{"model": "image classifier", "dataset": "photos of plants, animals and fungi (iNaturalist)", "train_examples": 155796, "image_size": 64, "crop_scale_min": 1, "horizontal_flip": true, "color_jitter": 0.1, "targets": ["family"], "num_classes": 181, "arch": "vit", "norm": "layernorm", "norm_position": "pre", "activation": "reglu", "mlp_ratio": 2.67, "head_dim": 32, "fused_qkv": false, "bias": "none", "qk_norm": false, "layer_scale_init": 0.01, "parallel_block": false, "inner_norm": false, "drop_path": 0.1, "patch_size": [8, 8], "conv_stem": false, "layers": 8, "width": 192, "positions": "rope", "pooling": "class_token", "mixing": "cutmix", "label_smoothing": 0.1, "loss": "cross_entropy", "init": "small_normal", "residual_init": "none", "optimizer": "soap", "beta2": 0.99, "lr": 0.0017, "beta1": 0.95, "shampoo_beta": 0.95, "eps": 1e-08, "precondition_frequency": 25, "max_precond_dim": 512, "one_sided": false, "adamw_lr_other_params": 0.00092, "grad_clip": 1.0, "steps": 15500, "batch_size": 256, "epochs": 25.5, "lr_schedule": "cosine", "final_lr_fraction": 0.05, "warmup_steps": 460, "weight_decay": 0.05, "adamw_weight_decay_other_params": 0.05}
Rows from block 3 of a small image classifier, named by matrix and row number. Rows with one number belong to one neuron. Each number is 128 + 32 x the weight over its row's rms, rounded and kept within 0 to 255. All counts start at 0.
After each neuron's rows are labels from the 100 images, of 14848, where the neuron reaches its largest size: "strongest on" is what is common among them. Only what is clearly more common there than usual is listed. The data: photos of plants, animals and fungi (iNaturalist). In brackets: how many of the 100.
# gate: MLP gate (model.blocks.3.mlp.gate.weight, 512x192), inputs 0-95
# fc1: MLP up (model.blocks.3.mlp.fc1.weight, 512x192), inputs 0-95
# fc2: MLP down (model.blocks.3.mlp.fc2.weight, 192x512, transposed), outputs 0-95

gate.195 [106  86 134 127 158 109  90 137 141 136 127 121 184 146 104 183 153 148 133 154  98  87 113 115 119  97  94 116 150 101 123 124 127 115 173 143 182 164 161 143 113 116 169 103 153 123 120 128 186  64 100 166 148 160  92 157 129 104  96  83  83 165 147  68 176  92 159 172 132 169 170 172  99 102  64 124  89  87 162 145 133  93 123 126 121 125  93 130 123 135 129 149 140 154  73 138]
fc1.195 [173 188 150 127 158 159 118 115 146 152 214 210  75 173  79 130 113 116 166 116  89 187 143 133  92 126 111  98 112 103 115 159 189 165 127 123  75 147 119  87 151  92 104 122 133 146 107 169  85 148 155 105 206 146 103 102 153 150 129 167 122 142 144 211 126 167 115 145 129 175 101 138 102 144 131 175 109 174 121 164  97 187 126 119  83 152 111 152 146 153 138 118 117  89 153 140]
fc2.195 [233 165  85 149  73 139  90 167 139  90 161  95 123 134 123 121  55 127 109 153 156 152 161  86 114 160 120 120 110 153 204 154 156  96 150  34 131 119 130 122 100 129 103 120 128 107 139 123 110 120 133  74 116  86 107 149 159 138 136 148 109 127  95 139  72 112 143 102 109 130 109 121 108 172 131 137 128 135  86 199 115 118 158  91 119 171 165  85 159 121 129 113 117 141 151 101]
strongest on: class Aves (97); phylum Chordata (97); order Accipitriformes (26)

gate.272 [ 97 133 151 110 153 106 152 125  96 120 117 110 148 114 143 148 130 203 131 176 148 110 128 117 163 101 107 139  99 181  97 105  97  90 140 121 156 125 146  71 148 146 147 150 161 172 149 134 122 122  83  77 126 120 132 135 107 143 112 129 126 132 142 167 199 137 124 119 106  76 159  97 113 105 139  53  66 141 170 178 160  53  87  65 162 141 125 125  90 151  76 144 102 172 131 132]
fc1.272 [157 118 149 113 102 153  99 116 130 125  46 137  97 134 197 163 144 155  93 137 169 114 156 131 129 122 133 140 127 125 127 116 157 130 108  99 156 126 135 131 112  76 135 102 145 165 122 116 116  97  96 103  92 136  86  63  53 196 109 147 104 149 138 152 148 119 148 151 138 107 206  93 149 109 166 104 126  76 155  79 104  79 106 114 139 147 138 234 118 176 123  99 121 125 110  79]
fc2.272 [125 148 138 132  64  86 132 161  68 102 127 150 144 156 145 118 192 227 135 185 112  89 124 137  87 170 202  73 150 149 115 121 118 149 136 125 116 138 121 140  83 142 116 105 123 129 145 150 138 104 146 105 101  81 126 174 155 109 113 140 172 135 141 142 142 117  88 189 110 122  96 116 129  74  95 135 128 128 109  34 118  84 133 126 133 131 161  97 100 211  82 120 152 130  96 170]
strongest on: phylum Chordata (92); class Aves (90); order Anseriformes (41); family: Anatidae (41)

gate.48 [ 92 146 164 105  54  35  83 128 127  67 180  96 124 111  96 128 153 119 108 199 118 116 167 172 137 139 109 126 160  72 128 104 150 173 123 130 151  75 112 142  87 153 122 126 148 149 113 133 110 112  54 189 200 146 111 165 142 149 186 121 147 141 128 159 138 133 161 128 147  88 163 132 136 125 152 134 164 168 161 114 109 146 179 126 174 137 140 167 151 146 110  96 178 122 148 118]
fc1.48 [108  89 175 142  80  42 134 133 114 104 143 121 115 105 108 172 184  73 121 137 132 165 124 125 133 101 145 111  88  72 142 115 124 147  96 117 141 157  98 114  95 143 109 137 121 146 157 168 102 112 169 188 176 107 151 179 116 160 158  77 138 135  82 149 153 161 196 117 159 153 144  87  93 123 102  76 135 157 144 151 107 136 160 141 141 156 143 173 114 153 112 120 155 152 151 136]
fc2.48 [161 164  69 128 202 159  94 145 165 104 111  89 130 110 181  58  90 104 110  65 110 141  97  84 106 140 167 170 129  72  81  62  75 128 137 151 135 162 109  98 137  81 110  75 143 130 116 159  97 177 152 149 169 117 211 144 116 190  91 201 108 163 105 185 128  85 116 137 149 141 168 127 121  88 109  74 128 152  74  83 115 104 136 137 128 110  87 139  94 117 109 197 136 144 110 117]
strongest on: phylum Chordata (97); class Aves (95)

gate.180 [171 134 176 134  89  84 127 146 154 126 114  69  37 100 213 131 145  80 133 103 129 127 108 130 155  66 170 141 101 117  68 116 142 147 102 182 133 151 148 125 103 137 124  87 113 155 106 188 107 120 151  85 112 139 119 133 155  70 102 158 145 155 170 119 132 131 116 139 132 121 178 174 142  71  91 167  78 153 138  71  84 137 167 141 152 133 121 121 108 158  98 195  70  64  88 118]
fc1.180 [ 85 129 145 120 119 169 114 139  91 131 108 161 184 126 158 133 129 132 132 108 101 110 151  90 114  65 158 123  85 113  80 143 125 108 148 143  78 205  75 100 120 147  86  97 119 133 102 151 120 126 157 122 138 159  55 188 132 172 136 147 142 130 156 183  31 100  98 106 114 160  85 144 142 163 162 163 114 111 127 133 124 102 179 134  76 117  74 125 148 136 122 138 115 126 118 123]
fc2.180 [ 65  99 135 104 189 115  90 126 126 137 124  59 135 138  97 114 119 137  97 119 150 136 168 103 117 143 118 121 149 140 106 176 145  63  56  96 140 127 101 157  96 140 112 159  85  62  91 137 145 115 158  94 100 123  64 155 195 147 130 148 165 103 127 125 103  88  86 129  89  65 165 161 175 165 106 110 112 152 121 172 161 100 165 191 136 119 140 118 162 194 155 105 159 154 114 134]
strongest on: phylum Chordata (99); class Aves (97); order Anseriformes (42); family: Anatidae (42)

gate.379 [166 120 101 167 151 112 146 185 121 128 115  64  91 114 137 173 148 136 176 108 122  83  97 135 133  98 126 102 173 195 197 119 147 113 140 118 148 109 134 126 127 152 132  96  84 145  86 146 109 129 141 194 182  92  94 162 141 155 110 101 144 151 145 114  87 138 125 134 179 115 152  87 172  86 113 166 154 128 140 122 124 139 136 104 128  74  95  35  55 105 153 122 170 128 114 106]
fc1.379 [116 114 147 108 184 142  80  96 123  89 124  87 102 115 142 176  91 153 130 107 143 159 117 138 128 130 129  69 135 173 108  94 117 110 123 105 118 164 122 190  98 110  59 126 133 146 164 112 170 102 123 160 132  82  51 134 125 118 107 111 161 102 122  84 125 156 103  85 199  94 134  88 154 101 122 188  92 101  99 110 148 155 138 147 115  98 114 144  44 108 161 147 174 206 173 104]
fc2.379 [ 83 225 138  82 140 129  95 103 123 175 117 148 106 142 113 153 100  86  76  80 123 147 145 109 144 113  64 168 121  83 140  92 135 127 177 119 158 156 131 150 112  55 100 104 115 164 126 115 162 185 141 120 119  73  73 143 153 141 148 136 118 101 160 105  84 111 143  98 115  50  72 138 104 111 162 112 200 137 157 122 124 126 160 116 116  78 137 128 155 142  68 146 112 124 189 114]
strongest on: phylum Chordata (94); class Aves (90)

gate.257 [121 132 125 127 123 121 137 132 100 194 115 118  99 119 212 150 120 117 106 173 137  70 158 134 150 110 180 110 172 132 183 112 152  92 178 115 106  81  96 111  76 129 102 139 134 119 122 107 134 109 103  64 115 118 114 121 186 148 130 125 149 113 168 129 114 153 136  85 176 104 203 101 166 128  99 145 180 136 173 156 151 137 129 117 108 137 128  85 149 156  83 152  94 135 173 126]
fc1.257 [124 160  70 103 131 105 131 124 172 209 151 190  84 108 138  96 135 111 132 127 133 150  77  65 159 170 103 132 124 107 130 137 180 145  99 161 156 161 120 129 131 149 128  99 188 112 165 155  71 139  82 143 164 147 155 111 127 140 159  66 122 173 189 138 102 114 146 105 110  97 130  92 127 139 103 141 103 117  95  95 112 131  69 205 140 195 129 129 109 148  63 124 111 133 144 141]
fc2.257 [179  86 119 139 128 158  96 118 136 109  44 114 185 142 222 158 133 117 170 145  77 135 130 110  98 145 112  89 170 133 134  74  88 125 193 140  96 114 121 107  96 135 154 140 118 108 165  88 147 191 159 119 174 144 137 107 105 117 207  92 161  91 148 136  95 118 153 138 143  75 135  62  74  87 152 147  71 145 130 179  99 118 136 128 149 120 113  94 123  85 132 107 134  84 153 151]
strongest on: class Aves (93); phylum Chordata (93); order Passeriformes (58)

gate.105 [155 138 103 181 131 131 154  79  47 189 143  45 121 119 161 159  44  95 154 102  79  96 143  88  79  81 133 106 127 139 126  97 119 148 132  82  81  96 122 160 150 111 127 124 171 145 152 166 100 176 150 146 129  80  96 180 136  81 116 119 125 168  79 120 132 147 151 177 109 129 138 110 150 102 166 120 135 123 107 141 120 155 122  47 133 146 128 105 109 171 147 140  96  53 140 109]
fc1.105 [152 134 178 116 103 130 108 143 182 150 113 171 162 131 126 116 110 105 149 143 164  89 192 162 134 105 140  57  62  77 139  98 101 148 131 149 147 120  59 150 167 133 111  87 102  94 100 140 162 180  99 103 122 139 124 118 118 155 136 104 166  76 170 146 132 132 148 139 131 192 125 128  99  94 172 130  73 149 101 139  93 112 157 122  84 109  91  90 132 156 121  81 145 175 174 139]
fc2.105 [103  97 175 126 129 175 152 113  95 143  89 124 174 126 104 125  83 131 147  98  96  86 145 147 104 159 143 133 132  37 157 121  69 101 153  69 133  51 141  93 162 158 179 111  95 111 125 162 131  77  96  60  98 162 176 210  91 142 176 124 132 110 103 130 135 165  98 121  95 176  95 105 143 126 163 168  72 173 168 117 188 142 144 233 134 122 128 153 142 143 120 176 118 102 148 159]
strongest on: class Aves (88)

gate.412 [166 110 114  88 138 105 158 146 183  78 121  82  94 180  81  95  69 153 147 159 112 165 116 122 121 118 120 117 121 113 126 119 171 119 170  97 108 129 140 125 139  86 140  64 122 100 167 106 140 110 149  97 106 118  76 101 139 126 216 209 151 127 104 110 116 124 159 187 128 209 150 158 145 152 100  15 121 154 139 107  89 159 104 114 129  70 149 119 125 164 137 146 110 163  63 131]
fc1.412 [147 112 100 133 130 102 131 157  93 168 113 130 104  91 155 139 194 113 107  97  93 103 102 177 112 115 160 168 146 164  96 113 121 125  82 150 144 161 152 171 115 126  93 164 134 108  91 188 164 148  94 118 165  91 137 213 164  80  98  46  74 147 128 105 160  98 127 129 142  75 144 120  56 125 221 179 174  96  85 147 137 108 124 132 175 148 146 170 131  81 185  94 168 106 118  75]
fc2.412 [171 116  54 133  84 111 129  89 137  64 143 134 138 178 143 147 130 133 138  60 129 121 157 113  97 121 101 117 100  59 140 175 113 110 113 109 133 147 158  94 141 116 104 157 170 165 186  83 133 118 141  91 158 150 167  92 108 118  78 126 180 162 131  74  90 136 127 133 114 109 158 117 137 151  85 155 107 169 112 142 126 224 102  76 129 134 118  99  67 113 130 106 126 132 112 114]
strongest on: phylum Tracheophyta (33); kingdom Plantae (33); class Magnoliopsida (31)

gate.368 [140 119  86 117 196  63 116 147 124 120 173  98 144 124 112  89 155 171 134 101 111 167 114 145 102 110 121  70  96 122 137 131  85 100 113 143 110 147 106 161 104  84  99  73 114 139 133  78 136 114 117 155  95 167 164 167 132 189 160 132 101 155 125  83 152 121 120 134  86 132  98 194  50  94 134 104 112  99 138  64 133 148 182 127  98 114 164 134 133  67  87  78 115 155 140 112]
fc1.368 [ 94 135  84 119 188 175  95 163 147 146 126  70 175 114 117 121 130 158 110 189 117 125  96 115  92  86 125  92  83 102 148 133 121  99 144 183 118 181 127 125 137 100  94 123 184  96 137 105 160 174 138 163 142 140 132 127  80 149 138 130 119 159  79 107 145 112 153 119  94 134 130 154  96  91 104 120 125 112  69  85 127 139 147 158 110 103  76 178 124  89 111 114 191 150 131 132]
fc2.368 [151 154 146 120 115 147  95 154 135 115 144 130  65 138 102 135  74 128 108 123 165 194  88 193  96 161 110  96 146 116 116  93 128 134  97 154  70 158 187 119 137 127 109 109 129 127 118  79 209 148 126  70 114 123 164 144  86 134 175  88 136 197 153 122  99 176 109 108 121 117 150 127 148 100 218 111  94 163 132 104  97 133  66 152 158 152 138 185 192 146 151 125 159 112 123 109]
strongest on: order Anseriformes (29); family: Anatidae (29)

gate.47 [104  24 129  72 188 110 192 113 102 104 145 173  89  89 156 112 112  85  91 123 115  71 149 133 109 127 119  96 156 161 146 129 148 140  93 174 159 158  97 105 124 156 154  83  52 145 124 142 157 130 105 158 159 128 153 121 120  95 100 169  37  62 183 170 146 154 112 154 109 209 126  76  99 159 150 104 126 128 140 134 116 143 153  83  89 122 156 106 135 163 134 188 149 112 106 141]
fc1.47 [118 119 109  94 121 107  58  69 130 166 129 160 142 188  53 119 174 129 114 147 107  77 103  86 152  88  88 146 147 168 134 111 147  84  98 164  73 158 178  95 131 138  84  94 137 187 118 149 185 134 142  64  83 188 148 130 126 123  92  95 149 154 141 181 163 152 170 153 141 112 115 108 122 145 123 133 120 144 143 123 151  96 129 122 124 152 127 152  69 145 126 134 186 212 134  70]
fc2.47 [139  78 147 146  98 178 136 102 144 138 107  37 179 121  73 102 121 131 162 185 100 151 181 145 106 186 144 128 136 160 175 132  99  77 105 103 144 136  90 160 142 133 116 121  88 121 129 131 104  70 106 150 158 196  85 119 110  83 197 155 112  94  68 125 138 150  92 117 160  95 140  94  85 143 107 126  77 136  98 123  81 143  71 100 118 150  96 128 111 159 121 119  96 156 146 163]
strongest on: order Anseriformes (27); family: Anatidae (27)

gate.365 [101  86 126 156 110 152 157 125 140 134 153 142 117 129 155 113  83 140 122  53 155  89  93 109  74 183  81 150 133 115 139 166 180  90 109 116 120 137 139  93 109 206 160  74 107 131 133 101 136 126 161 179 144 131  69 129 166 151  85 178 163 123 153 103 108 110 125 146 121 113 121  95 149 166  91 102 103  96 126 136 151 115 107 138 173 215  46 139 100 169 129 125 102 158 130 160]
fc1.365 [105  58 113 140 116 106 123  57 125 134 141  86 180 217  79  71  79 141 128 176  99 121 147 169 167  74 121 155  75  83 104  85 156 173 127 132 175 161  72 124 127 103  89  91 130 144  75 138 118 130 114  55 124 126 121 179  89 127 116 103  96 109 113 191 106 115 118 146 136 102 109 148  92  45 116 128 123 142 141 136 130 145  95 111 126 122 116 154  80 114 110 167 138 147 144 117]
fc2.365 [125 131  59 127 120  55 140 140 174 100 112 158 168  92 156  91 136  87 149 107 119  99 102  95 139 160 193 158 130 107 166 156 120 187 145  68 116 122 144 110 129 122 137 102 136 171 103  84 122 120  86 171 159 140 132  65 100 144 118 153 165 105 148  80 147 122  97 142 119 161 138 173  91 160 138 116  81 131  99  87 142 127 114  58 125 170 101 156 131 105 135 108 117 126 166 189]
strongest on: order Anseriformes (39); family: Anatidae (39)

gate.177 [110 148 103 109 143  96 134  90 237  61 118 165 189 128 118 140  91 102 202  93 103  75 161 156  99  47 137 191 167 129 137  92 100  81 158 142 181 128  97 153 124 166 101  69  83  90 142 111 123 119 121 137 172 199 145 126 152 113 118 116  98 139 135 139 169 159 142 174 157 116 168 117 100 108 137 157 121 104 156 127 119 117 107 119 107 130 122  52 100 163 123 137  49 153 151 136]
fc1.177 [ 49  78 114 138 143 149 124 114 123  95 123 155  77 134  64 133 125 114 122 103 114 133 139 202 129  97 126  73 105 143 160 109 159 116 130 175 164 119  73 152 161 159 104 104  90  74 145 118 110 126 110 139 168 177 173 168 157 120 103  99 115 177 146 148 141 149  68 175 164 107 114 164 111  96 128 148 103 114 153 104  92  91 137 117 136  82  60 155 128 109 118 167 100 141 115 166]
fc2.177 [ 96 121 137 102 147  65 162 105  92 165  73  89 134 109 139 139 102  83 149 117 127 113 110 158 111  96 160 120 131 179 137 161  99  71  51 127 133 109 146 105 151  95 107 115 148  98 153 125 125 166  79 173 154  96  69 119 152 193  87 176 127 163 103 152 107 145 106 142 106 120  78 144 142 116 115  76 100 103 188 114 135 183 189  68  83 202 171 146  93 157 127 174 152 159 145 156]
strongest on: order Passeriformes (54)

gate.192 [121 150 122  98 137 117 112 174 114  93  97 143  85 132 154 144 161 149 123 120 161 158 143 138 196  91 130  73 112 126 180  90 211 110 191 149 129  89 162 129 146 166 186 115 127 104 186  58 105  63 137  82 142 121 158 154  92  92 106 172 141 172 118 111 147 141 117 115 107 105  99 127 125 156 105 150 100 150 173 134 134  89 173 172  77 111 143 123 140 100 141 167  97 138 115  95]
fc1.192 [109 127 136  33 141 101  81 164 124 121 148 109 122  95 130 156 121 124 105 161 185 116 150 180 150 129 126 142 126  83 106 100 126 113 150 130  51 135 128  86  50  99 128 108  97 103 138 103 127  85 107  84 149 135 102 197 153 129 120 134 145 201 110 110  67  26 112 112  99  92 168 171 127 136 144 120  90 173 124 132 147  88 182 134 157  88  88 169 131 102 168 146 139 112  79 162]
fc2.192 [103 163 221 169  86 171 206 132 130 140 131 158 140 195  90 132 107 102  77 134  87  94 144 153 146 188 116  91 121 115 108 151 142 126 160 125  97 181 144  97 127 132 129 122 117 132 128 119  94 134 136  91 154 141 139 101  87 131 169 144 118 128 118 197  93 175 132 118  80  78  99 143 164 154 133 108 136 155 147 111 124  83 115  75 175 149 122  84 167 187 104 149  87 179 153 152]
strongest on: phylum Chordata (96); class Aves (93); order Anseriformes (33); family: Anatidae (33)

gate.258 [112 118 127 148 153 124 161 184 160 123  93  48 111 195  89  88 137 130 132 139 186  28 140 117 138 142 115 139 146 116 128  97 119 117 109 115  45 151 143  95 144 108 100  87 111 138 175 133 151 152 162  80  76 116  83 134 156 105 131 143 150 145 133 166 154 124 115  91 165 136 158 162  98  95 140  90 101 112  65 138 182 137 165 116 145 110 142 148 159 123 171 106  81 171 134 138]
fc1.258 [113 106  97 158 131 174 197 118 127 113  92 113 156 124 178 103 183 105 152  85 172 101 169 126 145 127 134 176 129 136 108 105  78  90 123 121  76 159 129 115 147  78 107  85 153 200 163 135 151 131 192  86 115  75  78 151 113  91 102 150 128 135 150 132 130 113  81 144 156 116 186 121 125  86 136 134 132 123  95 163 168 134 116 181 145  97  85 135 162 137 133 113  73  98 110 107]
fc2.258 [132 113 146  90 144  77 222 160 161 128 189  84 223 117 153 108 157 139 118  52 165 140 121  74 157 190 139 108 138  51 104 170 152 114 118  73 112  75  99 107 126 148 107 161 139 122 118  76 109 121 141 110  97 146 127  97  81 126 135  91 113 112 159 120 149 136 115  88  70 151 196  89 139 105 123 130 158  88  74 116 186  99 103 165 143 157 176 142 148 167 144 120 101 140 203 130]
strongest on: class Aves (86)

gate.118 [129 161 146 148 130 163 110  97 140 115 137  88 119 103 205 123 157 148 191 137 116 124 135  95  80 177 164 122 148 150  68 135 143 194  94 197 125 152 144 146 131  41 127 196 151 105 110 169 163 131 170 121  84  88 126 117 137 154 154 113 135 102  97 145  79 164 127 188 107 186  89 133 110 144 121 178 100 122 114  92  78 133 106 117 147 131 129 107  84 105 133 191 133 165  95 137]
fc1.118 [128  99  94 142 130 116 158 167 131 124  96 170 139  80 133  89  92 154 151 169 155 114 128 120 117 109 150 109 148 125 131 117 194 175 137 131 120  91  87 137 104 150 140 132 138 143 115  99 158 159 107 120 133 178 172 152 174 131 159  85 160 112  80 119 126 156 107 127 124  62 132 138  98 132 123 130  82 118 128 153  97 126 135 113 134  93 129  46 189 154 148  93 126 172 191 157]
fc2.118 [106 155 137 120 167 174 128 135 159 105 102 177 199 152 173 100 155 125 139  88  68 160  87 137 125 142 190 149 102 141 127 133 132 155 118 103  67 138 159 127  75  95 111 104 169 139 201 100 136 159 126 112  88 158  78 104  87 148 139 143 101 130 124 175 138 101 134 109 135 130 101 126 117 130 155 128 104 115  76 120 140 112 103  53 160 111 198 126 116 213 124 105 142 169 134 119]
strongest on: phylum Tracheophyta (35); kingdom Plantae (35); class Magnoliopsida (32)

gate.135 [171 172  73 151  96 102 141 104 128 147  85 163  68 100 155  83 133 120 140 211  75 143 121  52 105 122 139  89 130 103 145 129 102  95 130 164 147 152 155  74 110 132 114  84 141 132 146 107 129 161 129  75 140 157 119 148 160 128 172 115 194 178 109  92 163 126 204 193 165 105 181 116 113 174 128  88 114 158 144 135 126 144 145 100 114 121 164 131  94 155 124 131 118  90 123 135]
fc1.135 [ 82 104 104 152 128 158 110  70 176 128 181  45 140 191 122  91 128 185  81 124 152 153 159 148 183 129 141 152 147  87 119 132 146 167 131 136  95 138  98 124  97 137 124  94 114 101 115  81 128  87  93 105 135 132 116 121 133 109 152 133  97 138 104 143 111 145 122  77 155 154 120 137 129  88  74 174 138 126 101 130 104  92  98 102 128 161 112 155 110 107  94 190 163 152 135  98]
fc2.135 [ 56 109 131 118 118 169 125 175  82  93 153 107 176 114 184 119  78 170 132 135  91 150 129 152 169 160 142 122 129  57 147  92 188 143 140 161  75 119  93 111 116 119 138 126 130 152 159 103 164 109  87 118  89  85 178 131 124  79 131 165 108 153 179  90  89 144 136 111 135 157 115  70 154 121  98 200  84 122 150  75 151  84 168 158 128 182 123 157 113 130  67 109 159  81 163 112]
strongest on: order Passeriformes (50)

gate.506 [100 167 171  76 162 117  48 157 136 145 107 123  82 147 173 117  68 160 154 171 108 165 138 140 122 106 137 152 162 142 100  56 152 142 176 141 105 115 143 131 170  83 127 136 110 142 147  69 167 152 153 139  89 165 148 125 165 147 161 151 118 146 101 107  71  75 145 136 187 168 113 184 143 149 129 120 128 150 112 175 116 130 166 107  89 148 149 106  80 136 103 139 175 123 173 151]
fc1.506 [115 111  97 110 110 128 124 160  48 133 129 166 114 139  84 125 129 194 191 117 196 157 142  97 117 148 114  80 136 106  70 156 127 113 201 180  78 138 127 169 113 148 111 105  90  79 138 122 153 185 141 124  84 187 147 101 125 105 130  68 117 144 113 129  87  73 113 119 146 125 153 243 165 109 124 116 137 126 124 128 110 106 180 165  79 104 153 193 168 112 117 133 162  70 139 104]
fc2.506 [138 103 117 136  49 135  77 125 168 135 116 110 118  96 131 113 113 130 149  77  76 123 130 138 120 130 146 187  92  99 132 187 193 112 145 106 140 113 164 160 121 149 140 131 167 143 128 107 146  92 144 122 123  97 130 159 151 190  90 105 105 120 102 163 117  96  57 168  83 175 137 125 169  91 108 101 137 130 137 152 135 118 125 159 190 114 176 188 146 106 112 123 103  96 136  90]
strongest on: class Aves (85)

gate.363 [119 136 144 207  96 169 156 166 185 154 143 151  99 127 129 163 175 103 152 156 132 155 142 125 104  88 101 129 137  87 148  95 114 102 135 156 137 141 131 157 112 162 137  84 112  92  88 101 127  97 135 169 138  65 130 166 183 156 173 187 124 157 173 164 204 115  83 112 119 129 130 161 168 152 103 212 138 110 131  87 116  82  86 174 120 171 143  86 146 118 139 156 130 141 150 106]
fc1.363 [ 86 133 149 131 155 168 133 143 131 130 113 127 102 121 100 112 165 141 173  87 138 140 111 109 114 110  87 116  98  80 115  85 113 136  93 109 151 156  80 130 169 160 154 213 152  73 147 133  97 119 152 119 157 128 119 107 135 119 145 111 149 122 129 108 139 138 120 147  84 129 130 165 118 110  72 150 113  95 102 118 130 119 179 124  98 173 129 127 122 174 152 154 117  94 162 165]
fc2.363 [108 139 122  89 126 128 127 104 113 135 113 179  91  91 165  88 146 126  68 106 113 147 143 115  83 111 137 140 125 135  85 163  84 161 128 141 105 147 122 131 132 143 156 142 193 105  93 106 148 156 160 128 117 185 137 106 169 116 113 172 121 197 111 161 171 110 117 111 112  86 175 130  73 157 123 152  94  49 129 142 162 122 111  99 192 209 125 153 149 107  97 138 137  92 116 115]
strongest on: order Anseriformes (25); family: Anatidae (25)

gate.165 [167 101 103 187  82 115 158 186 119 134 128 112 118 223  96 150  88 112 200 171 122  73  91 103 107 124  86 185 133 108 104 140 143 104 148 183 142 159 151 141 110 100 153 157 103 128 139  96 150  94 125  96 111 122 155 128 145 147 106 109 149 169 157 128 108 127 117 111 142  42  72 172  78 169 105  80 134 128  52  84 106  85 150 120 136 168 167 106 123 178 115 126 113 127 132 145]
fc1.165 [123 147 143  98 179 137 114 134  46  66 120 160 162  76 147 110 117 165  87 116 145 189 132 124 143  80 211 138  90 190 118 102 111 118 129  94 102  68 124 103 132 186  96 129 136 115  96 166 165 156 119 134 160 108 153 131 138 130 149 124  94 148 106 115 130 103 123 131 123 201 194 108 155 131 122 121 154 172 163 109 102 142  93 146 133 103 108 140 136  45 137 116  90 114 127 132]
fc2.165 [ 90  94  82  88  97  66 121 164 104 132 160 102  81 114 166 134 164 123  92 137  54 117 168 195 160 149 110 100 111 143  86 119 155  88 168  74 112 121 162 131 134 151 141 144 127 225  79 127 138 162 161 100 118 112 149 143 103 130 164 141 189 151 144 200 120 115 163 163  99  87 102 110 156 144 142 113 105 125 188 105 148 190 213 105 182 104 152 112 101 125 117 146 135 158 118 121]
strongest on: phylum Arthropoda (66); class Insecta (61)

gate.256 [134 103 171 124 110 135 108 141 153  75 119 121  54  94 155 176 137 132  73 127 117 187 115 149 116 126 109 149 145 117 128 153 112  84 104 133 125 120 120  80 142  74 118 100  90 120 181 148  92 134 141 147  57 150  43  82 141 139 108 121  90 102  78  70 158 206  88 156  64 152 110 126 113 147 127 135 151 121 130 114 206 143 114 109 111 117 154 152 132 146  81 153 162 110 158 208]
fc1.256 [134  97 150  89 110 117 134 156  22 119  81 124 128 122 115 133 160 157 161  84 130  69 149 125 138 105  94 138 223 151  99 129 134  79 137  75 116  80  85 103 146  79 132  83  86  92 174 156  50 114  93  95 168 165 140 143 114 158 123 130 143 138 126  96 149 147 139 124 151 137 124 157 134  78 150 102  99 111  86 162 148  89 161 150 150 113 131 125 135 120 116 124 164 120 183 127]
fc2.256 [103  82 110  96 138 161 134 108 129 146 122 113 149 112 118  76 161 106 171  98 126  99  97 117 123 160 173 124 150 141 182  52 182  89 126  73 113 112 121 105 102 131 142 140 160 102 151 126 182 165  88 103 160 165 145 161 114  88 196 163 153 118  73 125 109 166 148  99 193 142 128 102 179 137  89 173 106 135  87 161 116 126 125 160 102 115 178 158 127  87 134 142 194 134 148 109]
strongest on: order Anseriformes (26); family: Anatidae (26)

gate.416 [101  94 146 162  71 170 113 166  44 191 129 100  78 103 131 144 184 131 191  64 172 128 134 194 151 162 152 158 101 115 109  91 158 143 161 124 123 104 102  51  91 154  93 158 193 123 139  84 162 112 124 162 127 106 175 123 140 100 119  96 142 125 124 167 121 137  99 181 133 127 138 185 158 141 162 134  92 120  86 121  80 136 150 154  60  77 165 132 150 115 131 136 114 137 161 158]
fc1.416 [115 159 107  84 137 173 102 202 154 150 117 188  55  82 169 163 107 134 114 157  88 108 110 100 109 169 150 135 120  88 154 124 100 149 106 162 133 199 185 111  71 182 101 119 103 103 140 173 154 107 203  74 151 112 132 100 151 130  92 198 105 135 135 159 123 127 113 141 166 133  97 153  65  83 116 180 135  77 116  84 104 169 134 131  69 110  72 166 136 117 163 103 103 109 151 185]
fc2.416 [103 140 133  97 108  53 123  83 171 153 129 120 162  96  78  92 127 184 145  88 163 175 148 145  88 167 167  98  84  66 164 222 103 129 167 171 149 115 100 157 145 158  81 127 168 132 157 119  79  93 123 132  93 123  77 108 163 155 201 169 126 145 152 110 148 175 166 184  82 122 155 201 154 148 146 157 143 121 102 113  83  77 113  78 103 142 120 109 100 148 200 127 101 112  80 112]
strongest on: phylum Chordata (92); class Aves (88); order Anseriformes (34); family: Anatidae (34)